Weights of a small contrastive image-text model.
Model: encoder norm layernorm, encoder layers 16, text encoder norm rmsnorm.
Training: muon at rate 0.017, 12000 steps, batches of 256.
Data: trained on regions of photos with short descriptions (Visual Genome), 203450 training examples.
Rows from block 3 of the image encoder of a small contrastive image-text model, named by matrix and row number. Rows with one number belong to one neuron. Each number is 500 + 40 x the weight over its row's rms, rounded and kept within 0 to 999. All counts start at 0. Numbers have three digits each.
After each neuron's rows are labels from the 100 images, of 14848, where the neuron reaches its highest value: "responds to" is what is common among them. Only what is clearly more common there than usual is listed. The data: regions of photos with short descriptions (Visual Genome). In brackets: how many of the 100.
# fc1: MLP up (encoder.blocks.3.mlp.fc1.weight, 512x128), inputs 64-127
# fc2: MLP down (encoder.blocks.3.mlp.fc2.weight, 128x512, transposed), outputs 64-127

fc1.395:546480578511560548482528474516496468511471487479499508524471481563441472477460535530539489564566502459430477532596492543520500399527465482507429532475508555491513443535522414415460480507491531
fc2.395:444484458504508461516452419606498538521458551500503560486557527538495444489460530574481488514478403474507633486522460486491554463524539498554466483498485504549485543456499502455459498492454572
responds to: text has "red" (36)

fc1.200:459520466409492533445464535437547544507477632485490394524477402490504450505413541496516487504450484529576512500469500498481423453543528520500480500467446585478466502489468486526535537481531520
fc2.200:506502471510565464590483470516480434449463482473487566533512592523469462545525540536502493485480534496427456498504489500469434526532504476551587451495519466469488456529603513490487524439524478
responds to: text has "blue" (25)

fc1.12:478502518496438541538584499525513549514510458503526442492487490541559549495520596471460555468502459541496482517504451495567474560502451434525490485496495566475526459523459464452447476526462460
fc2.12:494449488566506491456467485581414443452585448509481480521512467528481500526450525468549548526530486546499462538527488516473481461472513442512460464520509505450461479544462518425458568481479564
responds to: text has "yellow" (34)

fc1.290:483469499498479553484563491507553488463508531545469502531415414423529519501462527501536493451585467445513448479501444512500499443547463595554529459498529499529548529519490569546461525463536514
fc2.290:488377484498512440488478506512456550477455474488557509567560524498512506457525510488523462497472591492431451522455501515514486539517523431538576504519518470485512488522517494444456449496456505
responds to: text has "sky" (30)

fc1.470:538489427511516518528499453478560545572491505417501515394527540445503503469474409524492590488494522467539525441429532488525475498500447509503404424575438465493494499417480490558497494548488541
fc2.470:446519453491530511431536454549521533429475510526504553516473470520468455583478530497524471549575500504406484506488496579478518476541523460476480508505565481424499468397448514542436496483543512
responds to: text has "red" (25)

fc1.510:539542474451476543485474537512601475518414450409531495485499541558468493491475486487533495477592450450470502555516495472545453454454523503446458527542490550534530393496482513535502518474486482
fc2.510:456498461408516425469478505490529515524518511568552503481504440438491542519457499494486454502465471562532542524477511537519522511522415497478511615516555529536513507486521523563467510471450494
responds to: text has "blue" (25)

fc1.508:515480503525535559535535495462528426411565522522449488478515522505505478526466526530483489498462571483455485554535515397530497527524488485471462497530525542480515412538521484545441473467530491
fc2.508:571455465516434520523450426525560462454479473477499458483433526494488505529526479544508512526456417555506459497513495517505433454517542487483488491455449471486528574525507526594498514526534455
responds to: text has "green" (25)

fc1.189:490494456523451581517532537470495477485482490483473464520424523415529482454459514468513469444495535472538414430466531489460510506450446501539500509486484514452474544500445516576481450443589454
fc2.189:496468501477525501492515536548473465512502458518453476537538510524538594529517553545565526522514483456441472467555488497498465517497487483599571457571537455557528434574482505466539572469506493
responds to: text has "blue" (31); text has "sky" (30)

fc1.455:512538478488529561450403467508529491570525461388492441531548501461471532493444481556437542528519511388512495518501582508496470511540495454534483503493574583472530467478541541498513498465473478
fc2.455:525521499552467471435552551455475536544457507473502501491524576557513502471389593532544533477462542448489478468428499487478514498524489460483519498477479516512520475466525496492560498468482546
responds to: text has "blue" (25)

fc1.498:477553510496525465407533469523508480539521513456494482533532457502477516412382536554488567473557536447484499458450454465545491556443546502524465575491538547529497569500570554486515484400504522
fc2.498:535487550564523466444554500503453466538430488443513573482525572526517502539412593509593465559465467527539457521487555491475530506487526448497480525443488573456495510425546533507479486524510503
responds to: text has "blue" (29)

fc1.123:496443558576497472486543525534485517589531478454491481452466516484474534497486514499462516480550393513507459501454506470481509453573559513485443545479527555420512531455527518507479572538516538
fc2.123:448440474460517451458519500506465569563453522502428492415532524463527516513478531534457540483526474485503503564528492470540528465504510533576451438542521491483488512476500535538543498446513526
responds to: text has "blue" (28)

fc1.256:473470512449516514496533572486490497455547437453563476464432559456512489433519513535471583472475544488563467547535526586534433591514543466454425488408416504533492500486455507501460517527444508
fc2.256:469476485473465418518452581512498469515541544419495478518552509463531439560482529542445540472487521472522526463524519516480545478507511478490384458494442512557467547474522505500559442551466450
responds to: text has "yellow" (27)

fc1.369:429586538546492528372546466444455469494562543493470558468487545529446488549443543518485539507479547506512436484462526447523543441469538495509566491503487538494531495499398503485513456504506522
fc2.369:506478388474518484488522572520515498508486494476463513511532516521512516561490569559512464531491488551537461523567560527494479539582495500509428526541493493585407400434526534465572582419491498
responds to: text has "blue" (29)

fc1.274:548485466509479527501567510444529481483472459537523490515554455457510473468500454531468512535441433530486438590453579475485533456500457517426512506418539549518456483504632493503463496442523451
fc2.274:472530589503550545437546559448460468501538461481466533405496503527487503525460519479512469501574550498508429436445485533513439491456495401553455501526457516542534515461484552495550508497503560
responds to: text has "blue" (25)

fc1.252:479534511467497523443468500446461508522557467421481515563496435459452542459501516517495567535497508470481391524474531459450519508521408486470516598599500556488554482502572482511498486443510539
fc2.252:479480467463578536481541530459404517514468513502491507466496577529488493531471552580539531481504554454480446485446557519496466545535503542559507469428491526539465536493479495512513534424462451
responds to: text has "blue" (30)

fc1.431:461493458523526535366468464468503503521459500515482518554449525518453483560499599481479569514560453527522550535518486502515490406528491469528471461487467528506522506524552542530459494490550551
fc2.431:488451466499492513513449465555543517529523474463463560454531511537558439510502509597438489472533490494513463522458476545563617457542501449529517527556552455522473519500456494491481564493523568
responds to: text has "red" (31)

fc1.277:534456548487508511454527467504502491487574551514455458438483493444479526561551521516514493466396493554507432536527534499475535509495558473418478529586520507461450501553453418436506546491558492
fc2.277:487488462436493523598534479544483450542464504479544504499557473582478504517466474602468523560516478421513480493539445535446500485429533476478442468444420504539495513545502526593526498518607503
responds to: text has "green" (27)

fc1.297:443544425547528446533541481480546477462502517485455460452511504556425569482478474468483524468405460567476511520555492503514422414477431515541477438564453489501492456485506459515551523533503471
fc2.297:497591500506466535553449487456507458484533546559492513465372523504468467503498495505494536577558469492414546525477547423564565480544487490495497497474554515514552505465513614515464479503516526
responds to: text has "green" (28)

fc1.361:500505467433520572431433461562456508467492494467518466541501476517549449440464498547468570453519600564481551496572508503506503553558545509483478475465465524526540477424515519546512513502449476
fc2.361:586508502445464493477447522456527479527516491488517477489531478376477439520489546492510562473498425499514542512483493558428429486586510568513564498433435511507472526534508433544557463546472508
responds to: text has "blue" (30)